{"dataset": "synthesized solo parts of chorales (CocoChorales)", "norm": "layernorm", "norm_position": "pre", "bias": "none", "eps": 1e-08, "steps": 11900, "epochs": 19.5, "lr_schedule": "step"}
Rows from block 13 of a small multi-label audio tagger, named by matrix and row number. Rows with one number belong to one neuron. Each number is 128 + 32 x the weight over its row's rms, rounded and kept within 0 to 255. All counts start at 0. Numbers have three digits each.
After each neuron's rows are labels from the 100 clips, of 14976, where the neuron reaches its largest size: "top examples" is what is common among them. Only what is clearly more common there than usual is listed. The data: synthesized solo parts of chorales (CocoChorales).
# gate: MLP gate (model.blocks.13.mlp.gate.weight, 1024x384), inputs 192-287
# fc1: MLP up (model.blocks.13.mlp.fc1.weight, 1024x384), inputs 192-287
# fc2: MLP down (model.blocks.13.mlp.fc2.weight, 384x1024, transposed), outputs 192-287

gate.284:131119055133120159111144166095145113098200154141145109116099110124139091120128103168135161150113122101106089093171015086099110114178087109104133129105143123146184124137208135104137097166213149127129152114141130147123133181082160105128196092110142198060146134101111078123140131075114119128
fc1.284:142122169148138164123121069172116127153095114162097152127142127122127114111123121168140082061142118155155150147120166144149108113096201149111151202113157150094104125119067118143109127116106129127096122155111178074130113108169114116128066176116091135160087122149134076169113088134117083212
fc2.284:134135030128132186028121189115112125000162147140156127128134139090126096127131140204108133255117131117073125134077190052137087114140139143112125190129231130179140134124129165119136161134136156132136085162106121148147138113132144129128142056133104139105123138151108122130141152114138130136
top examples: note F#4; note C4; note C#4; tuba

gate.186:102124143118122127146187101118113114159102154121124124028095147103130053077144109145171083111079143152112119114108103139156105096098091119145126122055138101119217120096121091123153102102128086145138165130200093200146129120114086152187123180122126101099132115155116187131070164117112132052
fc1.186:163127092129108111178176092113107150229149124147020075151129103151171153106077100142128145078094128134142064116124128075145164100126074191166139134122170071155158095142075100175100099157104153123151128080100091099131183131156134140079142149140167122109173143128108135131144211116117151066
fc2.186:112122172134122070186126099150089166117140110187100102145149112165157162129097148103095157117149119169148136121210208106139149137101114155167168109136217115147131119131059125151102124142115150139171180000107118091123153138135138117122118048154118145126137119128131113139177056127085132166
top examples: note C#3; note G#3; cello

gate.377:080122150105090127101176155163148119092084165138147164061129153132129127122198151158144115149140152116142153128067162206146131076118152101115123104109101136078144151138218112128192135086140108135132105180177118223144115109130134137146158166145088123104091124112110087102013151162102062137
fc1.377:103143072167169148120125107099119077114123125133158122139113127118112087073105122116161098186133146115134140132137143137132065148100108088099146127111131163073148133098126125118124121139186099132127166169104132107120074150118164120172091135105104177108073090114125146120157087060142173120
fc2.377:056141124141125131077138158182174103211183134096155129131059144125119116144151142108177111111101136149043117130094144183132084119116139103108142142100063099097163146128159090110139098115174077131135114160181150128149132177110097130160139210165152115115092109161126133104107175119188112100
top examples: note B3; note B4; note C4

gate.608:104089132137187237117099176112139071109176170126172149121134129138172054137107158188166194155149117153117120142137133051078079127160136108123112159157085117075112165168170128136123154177214145140105146154097112123076114126059126084152090141108115167150083138121116069140164084070122130190
fc1.608:112110105145043119090133068147154126149069115180095137113157107135134115113119121187146088062168122070137160091145107194171134093151160106098126116086207158137128075159109126099108121105117161118098077149161197105139117186194130146127168134114093188079155131132125099123126135153099121144
fc2.608:155125068126130150133142163106128114095123103211132131124146121084110066139139124092119118155125140125104121128165202078128131123114120120106137177115226131255039129134152135120152160115126151118131126136135116130134151061131127131108127079158081138105124136120134160136176186107140134096
top examples: note E4; note D4; note A4; note F4

gate.307:129083131095083103130064087131109156102127136114186190105109144133088061116145123094190138079121116107093139113156137169103161116145138042135105069085098102098226121122178160115148130114118084082116128131117106163127137123104101127135133133125111133152101130091105135122049147184120130114
fc1.307:191092105160055121156107160123115145168128137167085188198099141185135172173046173120117172113117136109135067170090177135111173163156118119156113091156138104133098131171141104130097170101112144129129086104039130094103179091177191100086139084149130126140051187084115119110131112162150127151
fc2.307:179137073141121113143154112184090180167154119142120094149157110151129214141115130107088129194138120174141126123191154162126116114096095211162156129141197166176017112136072111138094134123091146132127114087095133069116149052147144151092110096142153157106148124109143114136150122108196131217
top examples: note F#4; clarinet; note G#4; note G4

gate.257:120062177170152154128106139097153158099207130120142137107051116092066083075125114129158171098152108128147159120145075128155124140162142140133142144074107088133178103172151148132169078157099078116116110167117007129129086158072136102146074167159122158176083125102122138134102126187094140075
fc1.257:167125100137093153105142119166117160083149171192129062134121130133101135153151122141100127148113172130076056134146141126090141084093125099142117205139116102133140137182136107148152154057106139131152126112111207100160158165217148138112204121137135128114117132146123158099105165145165151149
fc2.257:090136127129123060075119186121126139186132126124107121156169141106087156114128129095162131220118112167085131138234214155115157087042091088139145093142089039175151123143135159131089115126097126106162175072088126166111132081112133122150129078190141124139132121150109118126051124127143126146
top examples: note A4; note A#4; clarinet

gate.746:176121135143131135081099124114173080160123211100181148072105153123106103061145138132099110127068147182139170130082077082178098129117121115145106185120101074126193159155147101143157164116155118118129140144126096194143074148140137138101142092156155114176106130076112159134157133143118157128
fc1.746:103098124146181105181115153118107205113190115097138145118149123125119180118102074113134146160116091091124156103140213129095165113132144136111110124127072098049139152117128132081117110133119103119103084105091096155115101095057118111144109095166182163129065119115107158058095191151139105144
fc2.746:136131074146116130135113118094130114136125077088126120143098118062134086117134162185140115146121118155177124163049093177134104126142165131125118084125065108136091136133169102148166143112143185118127199122082135113149120067142130134126121116093156108196117115111144119123081153130115110104
top examples: note C#3; note F#3; note G#3; tuba

gate.747:119112175065130106108169095182078153154128147152109114147188110149138142164149081136125116111137120130114169128132186118142179105144121147126110121143102095226102124139101148137109233115067169116118105059137114081135203114136078121104154103159183095120145127164113147141069193086106087130
fc1.747:136129092116125108132065109090136098146151093128132122170117128130118204083038163100103150128120102102150082124183112106093159175133090127128134175180114126126124148140101162134097065135155155127113116117034146096115102110170145108116122111092156157164156160126139121136204145156160119128
fc2.747:062141119146134158116106182153155093073138150115155153115097166132112111139134148070160137092104125144108110107129100158113032117110156130119125151109117100050188147123122128106158124129185060145139138250178123144124088219101119136161136160130093136155106092140137094124138157128176144160
top examples: note B3; tuba; note C4; note D4

gate.353:113149181155103128091141140113123043152087095150108095171126145121110133208173141127057091159102095117119182122082092229168138180112138131096150111114170150134110136130122154157114163134145099162116106144130164120119109183165151115092050152141073083122169110134159126154123107152112137181
fc1.353:161110050114138148166109171146136125150093172123105168118132116135149118094109108092191187174117160118127075107158132003097136067068112105128124251156119083111095131164124096106185151108130145128138110142115116120116100016069185138177203109103155113123067135130118058104133164158148078105
fc2.353:171127093133124114106138162103108134255121156170139147103110129167131163123144116052118142064128125117085150107137255116132127115114124110109151132114190020106126140116097158130147126126136108121125077201184133144118123109116122137101128138186124137154120138110109116139119135128152120232
top examples: note C#4; note D4; trombone; instrument: cello

gate.244:126121175126151131127109153130142099154075135132121148136237121118095177152182110146110165107097125162095255104110150056151118162164140131109128085188086114114094122124127171099107229136132135144127106139162129143112098160081122131121131095159160204113114073139120138106170111112105104164
fc1.244:122132135153114143171176144100163138165089165106107134121151131148146133100117088137122095117092123108111097157082166134173080123126116146104140137121097105122139152163158150120109126146114147091083110171176115144123138106100167134088093129145147138093148138136111183153055181162151143149
fc2.244:188111095121111163132106131138135124117092167191116137146203116167114074120131140034137154182115128165154140109084185142138168131085152086135096095123191103145049119140121154127110187128098159116135159135083134064115131015095128135119131007138153141184127084129112117151154100126067144211
top examples: note B3; note C#4; note F#3; instrument: bassoon

gate.713:134158185102129140105136086151129086143089111082157145127082127122135149193098132115170097140123145158132072116110092115137145204064129152115130210107141139131113142152096086143107102103135111127139119148214177082146144146168107165083115199091137106144140099177130081161159119142165134108
fc1.713:094165091137128130168176164123068136064177137151116114087147137142086117141082125121125198144148108094123098120175114119130136204104077122150152155129174059120123126124109164110160097207119126142124111107085078172140101197110180119125111128137139092024159118136115117120227095198147142142
fc2.713:088110164140141099182126172161047105117090137151106145142173109113114118130117120198130139065157132063113137126159255082107121113146132114144137101143123034032111122126119147118155156151156104127144055124151124181120116076127127100135135060203102151135115098111131141110161166125169135082
top examples: note A#3; cello; note F3; note D#3

gate.340:102119181175150163155118107149114080089167171195117119114117111143096091096087135130137181119156100135084154124132093124168089167138155151093148128091145122099160095153160114108121081164151098109104134145179091116122083131104141130145063184111131133123163081113115035149092102163058111173
fc1.340:088138113119131128087128178091190127193155127150134104156123093123171110125205053162151097118104147091138121132136131148094133110136108100091098131170126163156131122048140147118125251126159157128122149156147173043123128148121141079067207097121073163105092147139144082146172136085125131127
fc2.340:129146057126177152065107116076142111243197128099122121132106155095120133142153102137128107171145133172070130151151247114116068118103149171133098146127204192225108117110140170117118126126141121134100165080136125158121126164121132123103140090213119147142116094145141098153155168111153129096
top examples: note C#4; note F#3; note G#3

gate.590:125143129129113116131133074160137083076143135164146094083141150124128079143131153132165111167139116148136133106165072127118107125146068153137136160057159123126151092101120124078148085102104105142128136152133108151119131112156146173140110201113113128123213098123130169151092109145109152107
fc1.590:140135157138098113113128083121104026085201147132118028130106139107104062135134094140140100133136114109061090109163055144184121174151164154113145129066144092126130074152125152137134141116119115134155145157187134151147106130145131159134099170109123122135174073138133114153171096183126183093
fc2.590:143106176123126083163143139175009136000137115183130125132124122131149145126115148075133147103133137228163141127114099185139124159114117158129155137124211044114158144123111116141129118116152130132174163045172092125101173108131117127178118115168094128085148118164139136149141085137068114148
top examples: note C#4; note G#3; viola

gate.407:131114115103108114129124105165110094075094171131137157054105161139132159129166120110148112143108156112112150137101182178172092081109142130153109091105068130085113130130136113108162143082129082096129124183145112172147109063090103134179137158143080115118087096120134106101040180165123137162
fc1.407:084166108167159160072142112092159108113138136127153093113142129122111063118127125136159090123142111148117173101153080152123092152138119103068150179090131154084169139106138114114129108158176138146139151162185146131106111161141135146161066155100126153115120106136129162131129088092121094123
fc2.407:063144105125110148137133141161108091178145107122137149123070132112126099122133139167173109005119132126099120148075197209141124139131128127125136103105068013065168136127165095120143100106163058118121125215176127116123112187115107132155135157118120104180107101132125135105124174147138127122
top examples: note B3; note C4; clarinet

gate.399:144105167114120113153084136098110114175107103104144159109118117084117099188152138184069109171126131160079118181131134152162180116118139114122147058133118127153119168170104162132135198138072116128143116119137163169097123146140100127122153197104040104238138128111153201134136101163200188137
fc1.399:142124163101096162139205101156123069168090137134129145094106107129123096127134108171099081109105137164118084141117121162161159149118173137159139119145142173158071197184064122166122197126117149137108116130168166179116160141126107101126099128095069118139180168122152172181145076164144094153
fc2.399:215124147116134118186151034176096124129103136213121109097147106172147027140138081030155144000141136100118120118073086183115182139144129117142143103144156141117120142141082075134113150138119130134144112083201116095116158098119115137125116127184167114118145171118151124129182119135119134150
top examples: note A5; note F5; note G5; violin

gate.372:077132114125140146106121096129150171079184113134151113137166135114121091129179134146134139085124062083100172077139122108141149095179142119080126138120169087102150121111153164093222152071174129160084120100139214148117102175159148125139159112107125136077154055163117100151146138098084106124
fc1.372:183114141154151139099151168114110067144086151086115148123123108114152147130082082156127122164112186189132094153110087128113044109085116134071131219129122133147121128162085104103040160177136145106166121166127125107133152092135178114141107143128142177126072172106123110121120136201209103178
fc2.372:095135024123117152121110199000112115109075107081151125143154153132098095142129104167156130187132122098118136114120163073117124146108156084104105187154173114123146123135126147125143171127205168150128134076105149191090135201134136108112144005131096128054126146142128157149172070120081167079
top examples: note C#4; note B3; note D4; bassoon

gate.392:128162035085166151096140154145113157152128153106139200080132141107109139150057109102145146123128119151131134110168068078094143184084126145158131204091153150125132127104091089120164083085076122151162094167133063213105138149077121187153175148105079191111159118110134167149202161103060117103
fc1.392:111129126195156086107143125023156128094163100153146083114124086095120108129131064113154116057138075093134139127163073127145136102118108082104127102171131070132173149115093113096119098155133089118107168139145104075123113165089155136113088197120147116140099078124122155107102177143105183164
fc2.392:129139150100147113151168144082126124193100156161108131131167135115144133144141103112109115000121105078146119117177149165108145139059110133099140192095135159194100124119128110113123154119121123139118182116119129137121175147133096135124129119138129104068143118202153158152150197144032115204
top examples: note A#3; note G#3; note G3; cello

gate.730:057157205118136150115184158142205097112072148072163133085153145096090079106185097177119095150130130126124181141091137139138081121159139105097148118098054135127125138094181150142154143145128131123132113185254128213148116181122088115107104150145129161107101129123120189108070146080119143091
fc1.730:131176115112095098156132117127160135159106161117109072145168111157121150147103082158107138126115131153126146124191122071117169104169110153135131088154092122154128108103107176167105165141082196127144092096090118099118127168147129137055166124157173168135162154129138179151180143079114139135
fc2.730:254135081116137138150106091071108158212135072172093138143174113202166109128126120098134152122117128155163132137129099083139134123139127133162141150153232091155123121128099139119124137138106174108113151004091140025107149075136153102091130107098134139189124129085123103131198131119073140202
top examples: note C#4; note C4; note G#3; bassoon

gate.317:141140093100142164079106114155143153107112089143108151115140120119137106116096126154116114094133152146122173099151118101099142186114167098118134177100143136094123113154114111147125118085120139108122136175165142110115123166128130157148137211107136184110156102142142132130152096081100126147
fc1.317:141103133135160150100130106113114088158178153191173145102104115155114101144103121115141112189106071100113077125115122120140114068102101141107125126141150150138178137174093149141181096159152069137132110158100151113119095171127125067099122100115083132171136198120136098183163074052132130133
fc2.317:096117093128144135088087134127108104127222158174138100119153144020121076131142107252107098168127132183020126136234249108134075126062151100097143151142164104172067116145121166118106159117104178127153188174095125106152115067115139127154143099126132147101129099129144144121147138115201120111
top examples: note A#3; cello; note G#3; note F#3

gate.108:099116112154189116073133136109157102158156146168149107078129118112124117055124119090144133094095136136109156146168127086138056103149074129116133185105155154138161169096109079107112139132129120137141141172125095136151105154103187159142143131117126136118143132096142114111120127087104166155
fc1.108:078135115135119096097186128148127091198107105178124132102064098145121098129081136077130140185125078157142158111156081094204114142099112151137153150147187142119128145111072178188091087200102099117144123154173125078165089128142150144074104176102089078107159186135109148167133147156082134119
fc2.108:116150176113140159096164150137106090128178135162119196103115138191164064127160149127121144085135136105130124109068156111121166165095108193114148189130199121112080147116125125107104158144123147122112082150200100156075163088156145113109131136153110109138151159148090162150123140123106128112
top examples: note C#3; note G#3; bassoon

gate.4:072132126123144146112141189181080072113132199129152159109118119141078078106124138125168178137134124116125103118089107108055131168132136113143131177112090156081149133125189126042146115167164100172119163129157132169147154127058124126144140089139093129048116119128114148117120111123123080136
fc1.4:185118170147109103144085088128153084163044097123123110147110129115176157148116133110115117125115118111118169153065183184200150117105168130124153085128145127170162072126083140162151173099115183088146127127124147079115097118114167142066121136140071123140096133108126129185080105123131125087
fc2.4:163131096115145100174135171072142114221127078114096142150130103118148124121127088083130122175119103098092156135190143093138129132150099120112114145146228085182127146138136154093146144126137110138116186141121128189091118169109102136140131117174149144116112084154135123138184157101124129184
top examples: note A#3; note G3; note G#3; note A3

gate.458:174061132150137131120142137125123136081154158154181131084078133099144149069151146138104111158091180173137130128100075145139110122134163174132115124096156086166137128190186086166187130081108125099131180153153119103181119133113144143143080179098127126154091032152102080151135151151083138144
fc1.458:159094149128097108132076111132097167127180128146140079112098108155121198131130143123115152095109115134117076129171098145100161120129118129160127152133152072224178062156150103157129090081064135117138201086121138082178161140181121147102123167087152091145172079164132097172154132133111159153
fc2.458:149116136156109061130128070156128130135154141205111088115148124102150121140149101105163132126129122142108142107158175145132160139181145133111129119138200127134152130123112102127169129128115123133115112134163117136122170198138131135119117036241112122222139150122119109133121151127049126183
top examples: note E4; note E5

gate.536:063179108107163105121165128124094140110163105073154167121112135078097107089083087110129141083139100131150115149163121178119163158039156091155140142137061171153122121168085162130123077138104128137125154118147097176115117105043105098165087167119075147122108143161158194123156099139077096117
fc1.536:098119123180222135159121106094131174148163088129149164091137117113109137118093140139128173148096028135174180137127136144149149172123126171101169168126112104184103157099148145114094042200055100126085134077130094136118128152112096065105081113133133141201095096126131129146161154182114149189
fc2.536:088142179116135133192151058221137113156083150134121125133107109140145156122116138040159118006144129129122102109120150149115141137079100157189136113114057161100143122132089088140089121131171133127140153042174126053130131197134125138121129236126124114041146137172145138146127084125064104098
top examples: note A4; note G4; violin; note B4

gate.762:088104139172206107125074100099157127097091150118167155110157101136108142108123114157112118172092089119133221142125110129173094048162137122059124058145123140137143092099168177089117117187129107112118107136133132111100067125119107125160033142123133156150109110091122106133145142159143170184
fc1.762:142187091076095161101151148176206128160113157147097144106145133175165150175135148108113143116129146146141098080098160110085160143126095112124085129142126156090059179168105108145143152102091148112110116156126161126128134133184159160086147126095151097140207161140117128116109150117147129133
fc2.762:115126038126147113153136156118054109187134089151116173114081147125103122116121104083182124143126123130111126132132218126134162123097135116178101119124255129172119136129112158125165142132142107134108100179137135151111116052085122133135133179095094143094126126163131108129192049115184126170
top examples: note A4; note G4; note B4

gate.581:100143148104119149125116158115141080052129145098196160106071162098144059074184132138157121116164166122140150158097136199151101176121174096142108123143076130113104152097181130100123126091135079140096147245167129174122075136077120126167137166095108134142089132133146091124039107134108129091
fc1.581:145144108082144124151115159147098159103165128060114109133156132117152193115096140112089171076136133096143097129160125109086160118119145176164107172178092081179103128074116129101124184134063175143124108139113114104115136087114137082120174114117171150124172146153147094153142185114101133123
fc2.581:193132149113117111168120003066123142210148079168102124151160091190176183133121108029165132131136105120167119134180150106128131153151122151140128064153208164122112125139070106137081133138125139108142093115060122017118172145134132123099115055139150127140155155092149112142197120126072135173
top examples: note A4; horn; note B4

gate.604:075165087130103100141136190116116073105105127060143193139126150094106180111028124123124147131152113013127118148085105129140129099071125123123128087155084137120147152169116172152116083156187114143124100132102156181155117153051133116059120116111101126072107152106130154107126176094137135078
fc1.604:216129131094151150111130085144110187121164108147091096106150110158141103095186102081129128128127165220131128097128149106101118173160146141127154145111166159136090121118109115086137147094070145098122150139169128087098128083181126175198156103129135141144151122132109107175096174116155078192
fc2.604:124122009119139157111115150108159122158132117051114065132103123157106235116129135218133130220133134147117140156115120165130032117155141113129114125126045124125164125128155116143108115126189116135121164130058115176146124154133123111131135124142131135077125131077144124111157104121190122079
top examples: note A#3; note C4; note F3; note A3

gate.113:095100190108220150135120170106170128099077168129161175110187119115161081133155099125086119149092111101107155174076107100126084113103076090082158112143099125130176169105178096112103148187161104106120124136121130104113144138089103104172080133156158086163141119127093188096098098092103126196
fc1.113:116144147203068112054106128128103160189120085152102132141111129158132130153100132140139097190125101131136207074125164126179163159130174146092103145111147091120111080151091125107128178113058093094143068170138164109120092148196152163076114163093107174170121133110140125139106187178179178150
fc2.113:175121101135130126129087126073144134195095104077080132137163160092160066115134133176136122228115132088089117162112166101130132126137163115109130137118129104199055127137193124125115162125136143123122061150085159074132137055117115149108120088110122120233108137122100097119139156119117160126
top examples: note E4; note D4; viola; note C4

gate.366:123090116163179136141094165078146180121131165088176114177152117095124117146137121169105076176140143141133083152076119103069106095120128106119102160137121174087137155150173102102185106101168116155126146063105154157118125131144100123167171110166194160178054108146128123100139087128134139099
fc1.366:134145143134119166086086084101123099099155039156109207100124124125152127079085143139131120135150103125137193114113123157159148143173158122078164167087166103172128090177081136125066102127072138103083105161156110100123090119129142130123081151110083142121185117081153137100115209126084098104
fc2.366:139128229131116128079123077071170132103179106064117076136133119099145119137137148101156106222129136100139127139215182160123112156120159079094092147119061150142095118134175128105136164115135140114100184117128137072103141046127123128127140071246149121166122143135165121128094096115144122154
top examples: note E4; note D4; viola; trombone

gate.11:164119180145106126134142161147081073171063172045128160115067137146116160086148155118158139123079165194103120141089149130134125116153114150148121123103087092118169109104156121141125157130140136129175149128201108172135168057038094164177136137130091154158125096095145116142082122159126079079
fc1.11:108097142153216132096123109140151065163121130111143113096157125114114130114126104134145079163115105106128145149109125049173068095112162151105137131138160156137167099087121137079152135126135180165109133159152217146129109140147123121121070105154131106103043057150122104170106126097099096112
fc2.11:205110176169108181137091130132078136169139106109137158128084106144126209153111178013116139131113120136101136111094150092122135119144126140130138119097085164000193140116106131135141144136102062134140053130077129106122094176120134132142146083148123125228113150082082161131059089134151127174
top examples: note A4; note A#4; note E4; note F#4

gate.127:099179092077199113101108129123158135158136175117173144134200135167099189128160135152138147114139124122134143161097110126144110095126075137126131088144104149150126125080138127105108136140134101130139105141122123152134135105097146127125096155132080084156130099075111088121125150079161155178
fc1.127:164097121175039108217177128138143110183067077174082133110049112135133140179117151097091131106108074133146100130031133129173165142115121167117135184102168082120137151183146123173154066151087132110101129089157115159147130143194096154097122118128186067130131104171123235131098205198140123074
fc2.127:059117214123142095112128114057127111194140093166118095128196143097166021125139107146175131195122124120108133128171140035139100112126118131151125116143170102213059120123140172116097169127122189121140113116143107113144125002128134126132127113114140132139124143155084110120127113123125145184
top examples: note E4; note D4; note F#4; horn

gate.679:114078154189175197092100110132161151128152117132148118112120109119136078077161063182142115091129117134152173114136055082154070116145163143074134181117120153093175081108147147132190125143140135125096136169160160076128077149110127107141103161123117213149089087120123078162097107113135070208
fc1.679:120155179100134138203121148128130131145071081077089150109150147105147137159182152097125083105122164197173151142087168159111151147117145136153098110116121144095092183092124112126126095116138096135129148118115082142135133057077098156177086159143138051129150101133144135127070126111109105047
fc2.679:149129182132119159163149091179111146255076119081111120132109106222125153128134126094140127035125143065104133124058053138122215143151098124137117116131085116077139142125142074134115175138170109131132052137119123075142155170131125132139129139136140118136123154095127129102116108134161119219
top examples: note A4; note B4; note F#4; oboe

gate.72:105136029146136145131134120102160104144127110173099111087103088136157081163132157143138125146110115117095137135162016079133097112189099122107152241091201112147149132116137110136131031159111127101128134123138146106170139169126133130109091197103114083158154136093122096134194085074161189158
fc1.72:159103194158158149134127147159087183081157089101095135125135132076124175158153132157108190147135127104122142130135166127131192100082162152120128151154124085149113121117175121130105166162079090156111111118149189126111110115162105099160148120142113155131128086192112066128092165189138091146
fc2.72:104126000142116111112139143032134140096130089097102107131155108126155061099144128121164099151115122082141130109085101171125134127160160088105120122135134105150126115122169156111101132107154169129097137240105145132088132115112125126129130123086130141109108123100162123118167144121072144077
top examples: note C#3; note G#3; bassoon

gate.699:122106153171128105091117067106112102144153195111171115143098111100095081044097173148106085106129142177124135156137080095143095155099111103126117115125149157089186128120124065194123152123170120151158196102145125142148107139200113160109124159126148141146066092108138163121115070103111156136
fc1.699:069159098067159091126184151086184138106132079138171230106164156088109140127123051095155159143114141101109196152118161121135121091104116076132154112131124130163086156105161155114116135132148137147127132145081182168134160174059132115131107121108074081108107107140107147070175218141105157123
fc2.699:158083152141128126157138069128117113064069133127135142125168115149123086119124114063114116094120116098160130147065056180118114136156170115077128090123131173055139128116142133131098164119179135114145026137109137089121159136145114120113124080146137149205117145088135112129152179125145151223
top examples: note C#3; note F#3; note G#3; instrument: tuba

gate.304:066100140138070133088164144163129201094132173133151091151189127127106149221130139111113144124148118101102148124201162170059130081100058120103120151134123147104106125099048143110133106079133134146147086112149149104107117174200096124146219131118145157028144126143101113090122087129112098189
fc1.304:143098196158133158117078096147177154149119139047152120134111111114117118068083131151082072109154124188146139130151055090105125075100137136101120124152073174064157125137124139139091103128098141108138136118152117087142092121104090084140139164138183161227133157108118064115101079113194121112
fc2.304:141109000121137093167143109157086132143160132176112170107117132121143140127136128062147133141098141174154125141112208134118116124139121142158151140092217043187113111130124108109165121123156108138138123103144125150125132081111131166138126081177091111105136116144121145127140204142121129150
top examples: note F#4; clarinet

gate.641:122142080111137101110144167132126154125142135128164217118133147145107167043071137076134077103140088104151114118167161120143090133125112124155141133110122169075105162141103157100127113127128139104110085149106071151118117088021133115113187096147089154143094165080140165086190138120155161172
fc1.641:133127158107151136147131087142132114104119127113113083175087137101166123064100158127121158152162165112146070154106140123176098116125090128183141052116107139097091139096081132125118184119195094143128131150148121082135058066220155161122118118084118084115140117113129114119047117138090146055
fc2.641:140137033135113100110126127157105155225129166171113113125145117143166152133143147047124125081121117137175144114158137124127172173150158104141105144128184124101070155129095106144130108113074132113119140157099124111137149110138122127124145000178162115151125155128141148091164092142098155255
top examples: note A#3; note G#3; note D#4; note G3

gate.146:123090105189187182056085135134127152079151139135164113132094111114132128110130101187116119089146130130140138138128045098142066084149163132081127216133135165123200100106121162126204142162149133130117136160110152089128103140137167074129128142091057188144084131090150077180144077130133109209
fc1.146:108157097082129115121176180141127092135094112099133149130112167114141130152161146073172085160124191165160096152084202158093117140104130124168085117121081135109092174072127109108120157136173144103146127160114078160141225081095116155156118109109096043150147170125156191108061163156118131089
fc2.146:124138141130120099139134130154109135254112122099115125127148100155137159126115132106178141097126133087087136114159081152125222158138111097129119088122045109042145143125101088142085142134138122110162069088068127108132133136136127147130126192100164102170140170118095124127063099147160123194
top examples: note A4; note B4; oboe; note F#4

gate.248:171122143159064160177160123168093093157079117169134112100122103154112128131090135149180182060138126172117158117129065082157094200143128123124175158132141078113158149157079083168222142147153109121143094153189113116117115175116143163117100155118090133127111120096106074170166052152112131162
fc1.248:151137132120164202059139155130129105101182127124127144120088102116103132135132130102097103216142132146152094101101182155133168140068088199106111167086137136136119152202162151133104169149102126095137147144120132099115127106125162121128098127175107130097216100164148149187096105105139094098
fc2.248:118099169136121130131141094115141147092130067082107103154134116087179118151154159233105104223150138097105151160108134172134125162165143126070132093129067170074020136146181093128157115124167192119114132108104122137117153122168125113115145207220106116171115123098167136115123130125141106109
top examples: note C#4; note A#3; trombone; note B3

gate.245:154130113122133127145159114093092172131158090045079092068099126110138126070125104153121104140095159153116101154138180119162100076090110136110150130132156077212091175107120109158087164136120141129140145113216124166116189100148080121191134129140117156120102107178118145101179179137149123160
fc1.245:107152108145111178107101117144178066105138179185195118147139111151112119165127145113114158089155110075100124094187095143143132121161112123144111160155131155072127119133102161144156109141125112099108131159079208066133093191165173100059148141116154135129159134110115088164112093121114132174
fc2.245:247126091131100124116149133062126130201160133136101123130130121158126136109124119074131131189117128090077123135057189148139129119125167131138142146122146035129111127135118122142109168138118137106140069135151140115118166080115135131108141047163119128140127151107105116120149129142102148145
top examples: note E4; cello; note D4

gate.424:106116167148191148092069112137099144107165114142151101096168150134146078107184146188166160040099127122122169137122076160114092182181129144092163151096099100126172152078167096073124169131134125129126164134179123116139158153136089107144154165120105143166122111148110104133119099144088150162
fc1.424:147085124152121143104118119118144179162132109134096116136096131162137083116177108118164115140081120113160157115086109120127154160148131127106105165118140067188184122114170133107120171081065154120113134103093111114137166142144157090096203096165164131140115134123146106122164112106123115099
fc2.424:103133172124119069077110092142119126122085142133160174135144146133087138122123180102120127249131121159121142121109242120130155122085143096119149087122146176113053142146108130117126133125142191133098144069132111177137129150101115161114120093255146144145102143118091125128113051121104103180
top examples: note C#3; cello; note G#3; note D#3

gate.596:126101122154129201133091123098118090119140114118189111053092132103140124094201145135141094117137137117167125149116125140103110075168169076121109148096135151168136091137155152105162092104136111127076141125103131118129065104075100148134086185117109118186205135105132121157114085076121160077
fc1.596:189077138126105143176119108093091109070160086106143200146127138083114125089120210153141113144115158134147112137159138155057160193161156129102112183120191097110072150177171061127114131089112181152094159086083133149093160125163109118177186095153152157136159075156141146091150155159116087126
fc2.596:136129195129129142086135119110108123080144102160111138129120134077129023128131135082152126099147131162137141143157191137130115115074137103136143164124084035076069126130144123118152183124141151130123106255163107093107148074124134134155118142147081129125114109160141122117132075120164129248
top examples: note B3; note G#3; cello; note A#3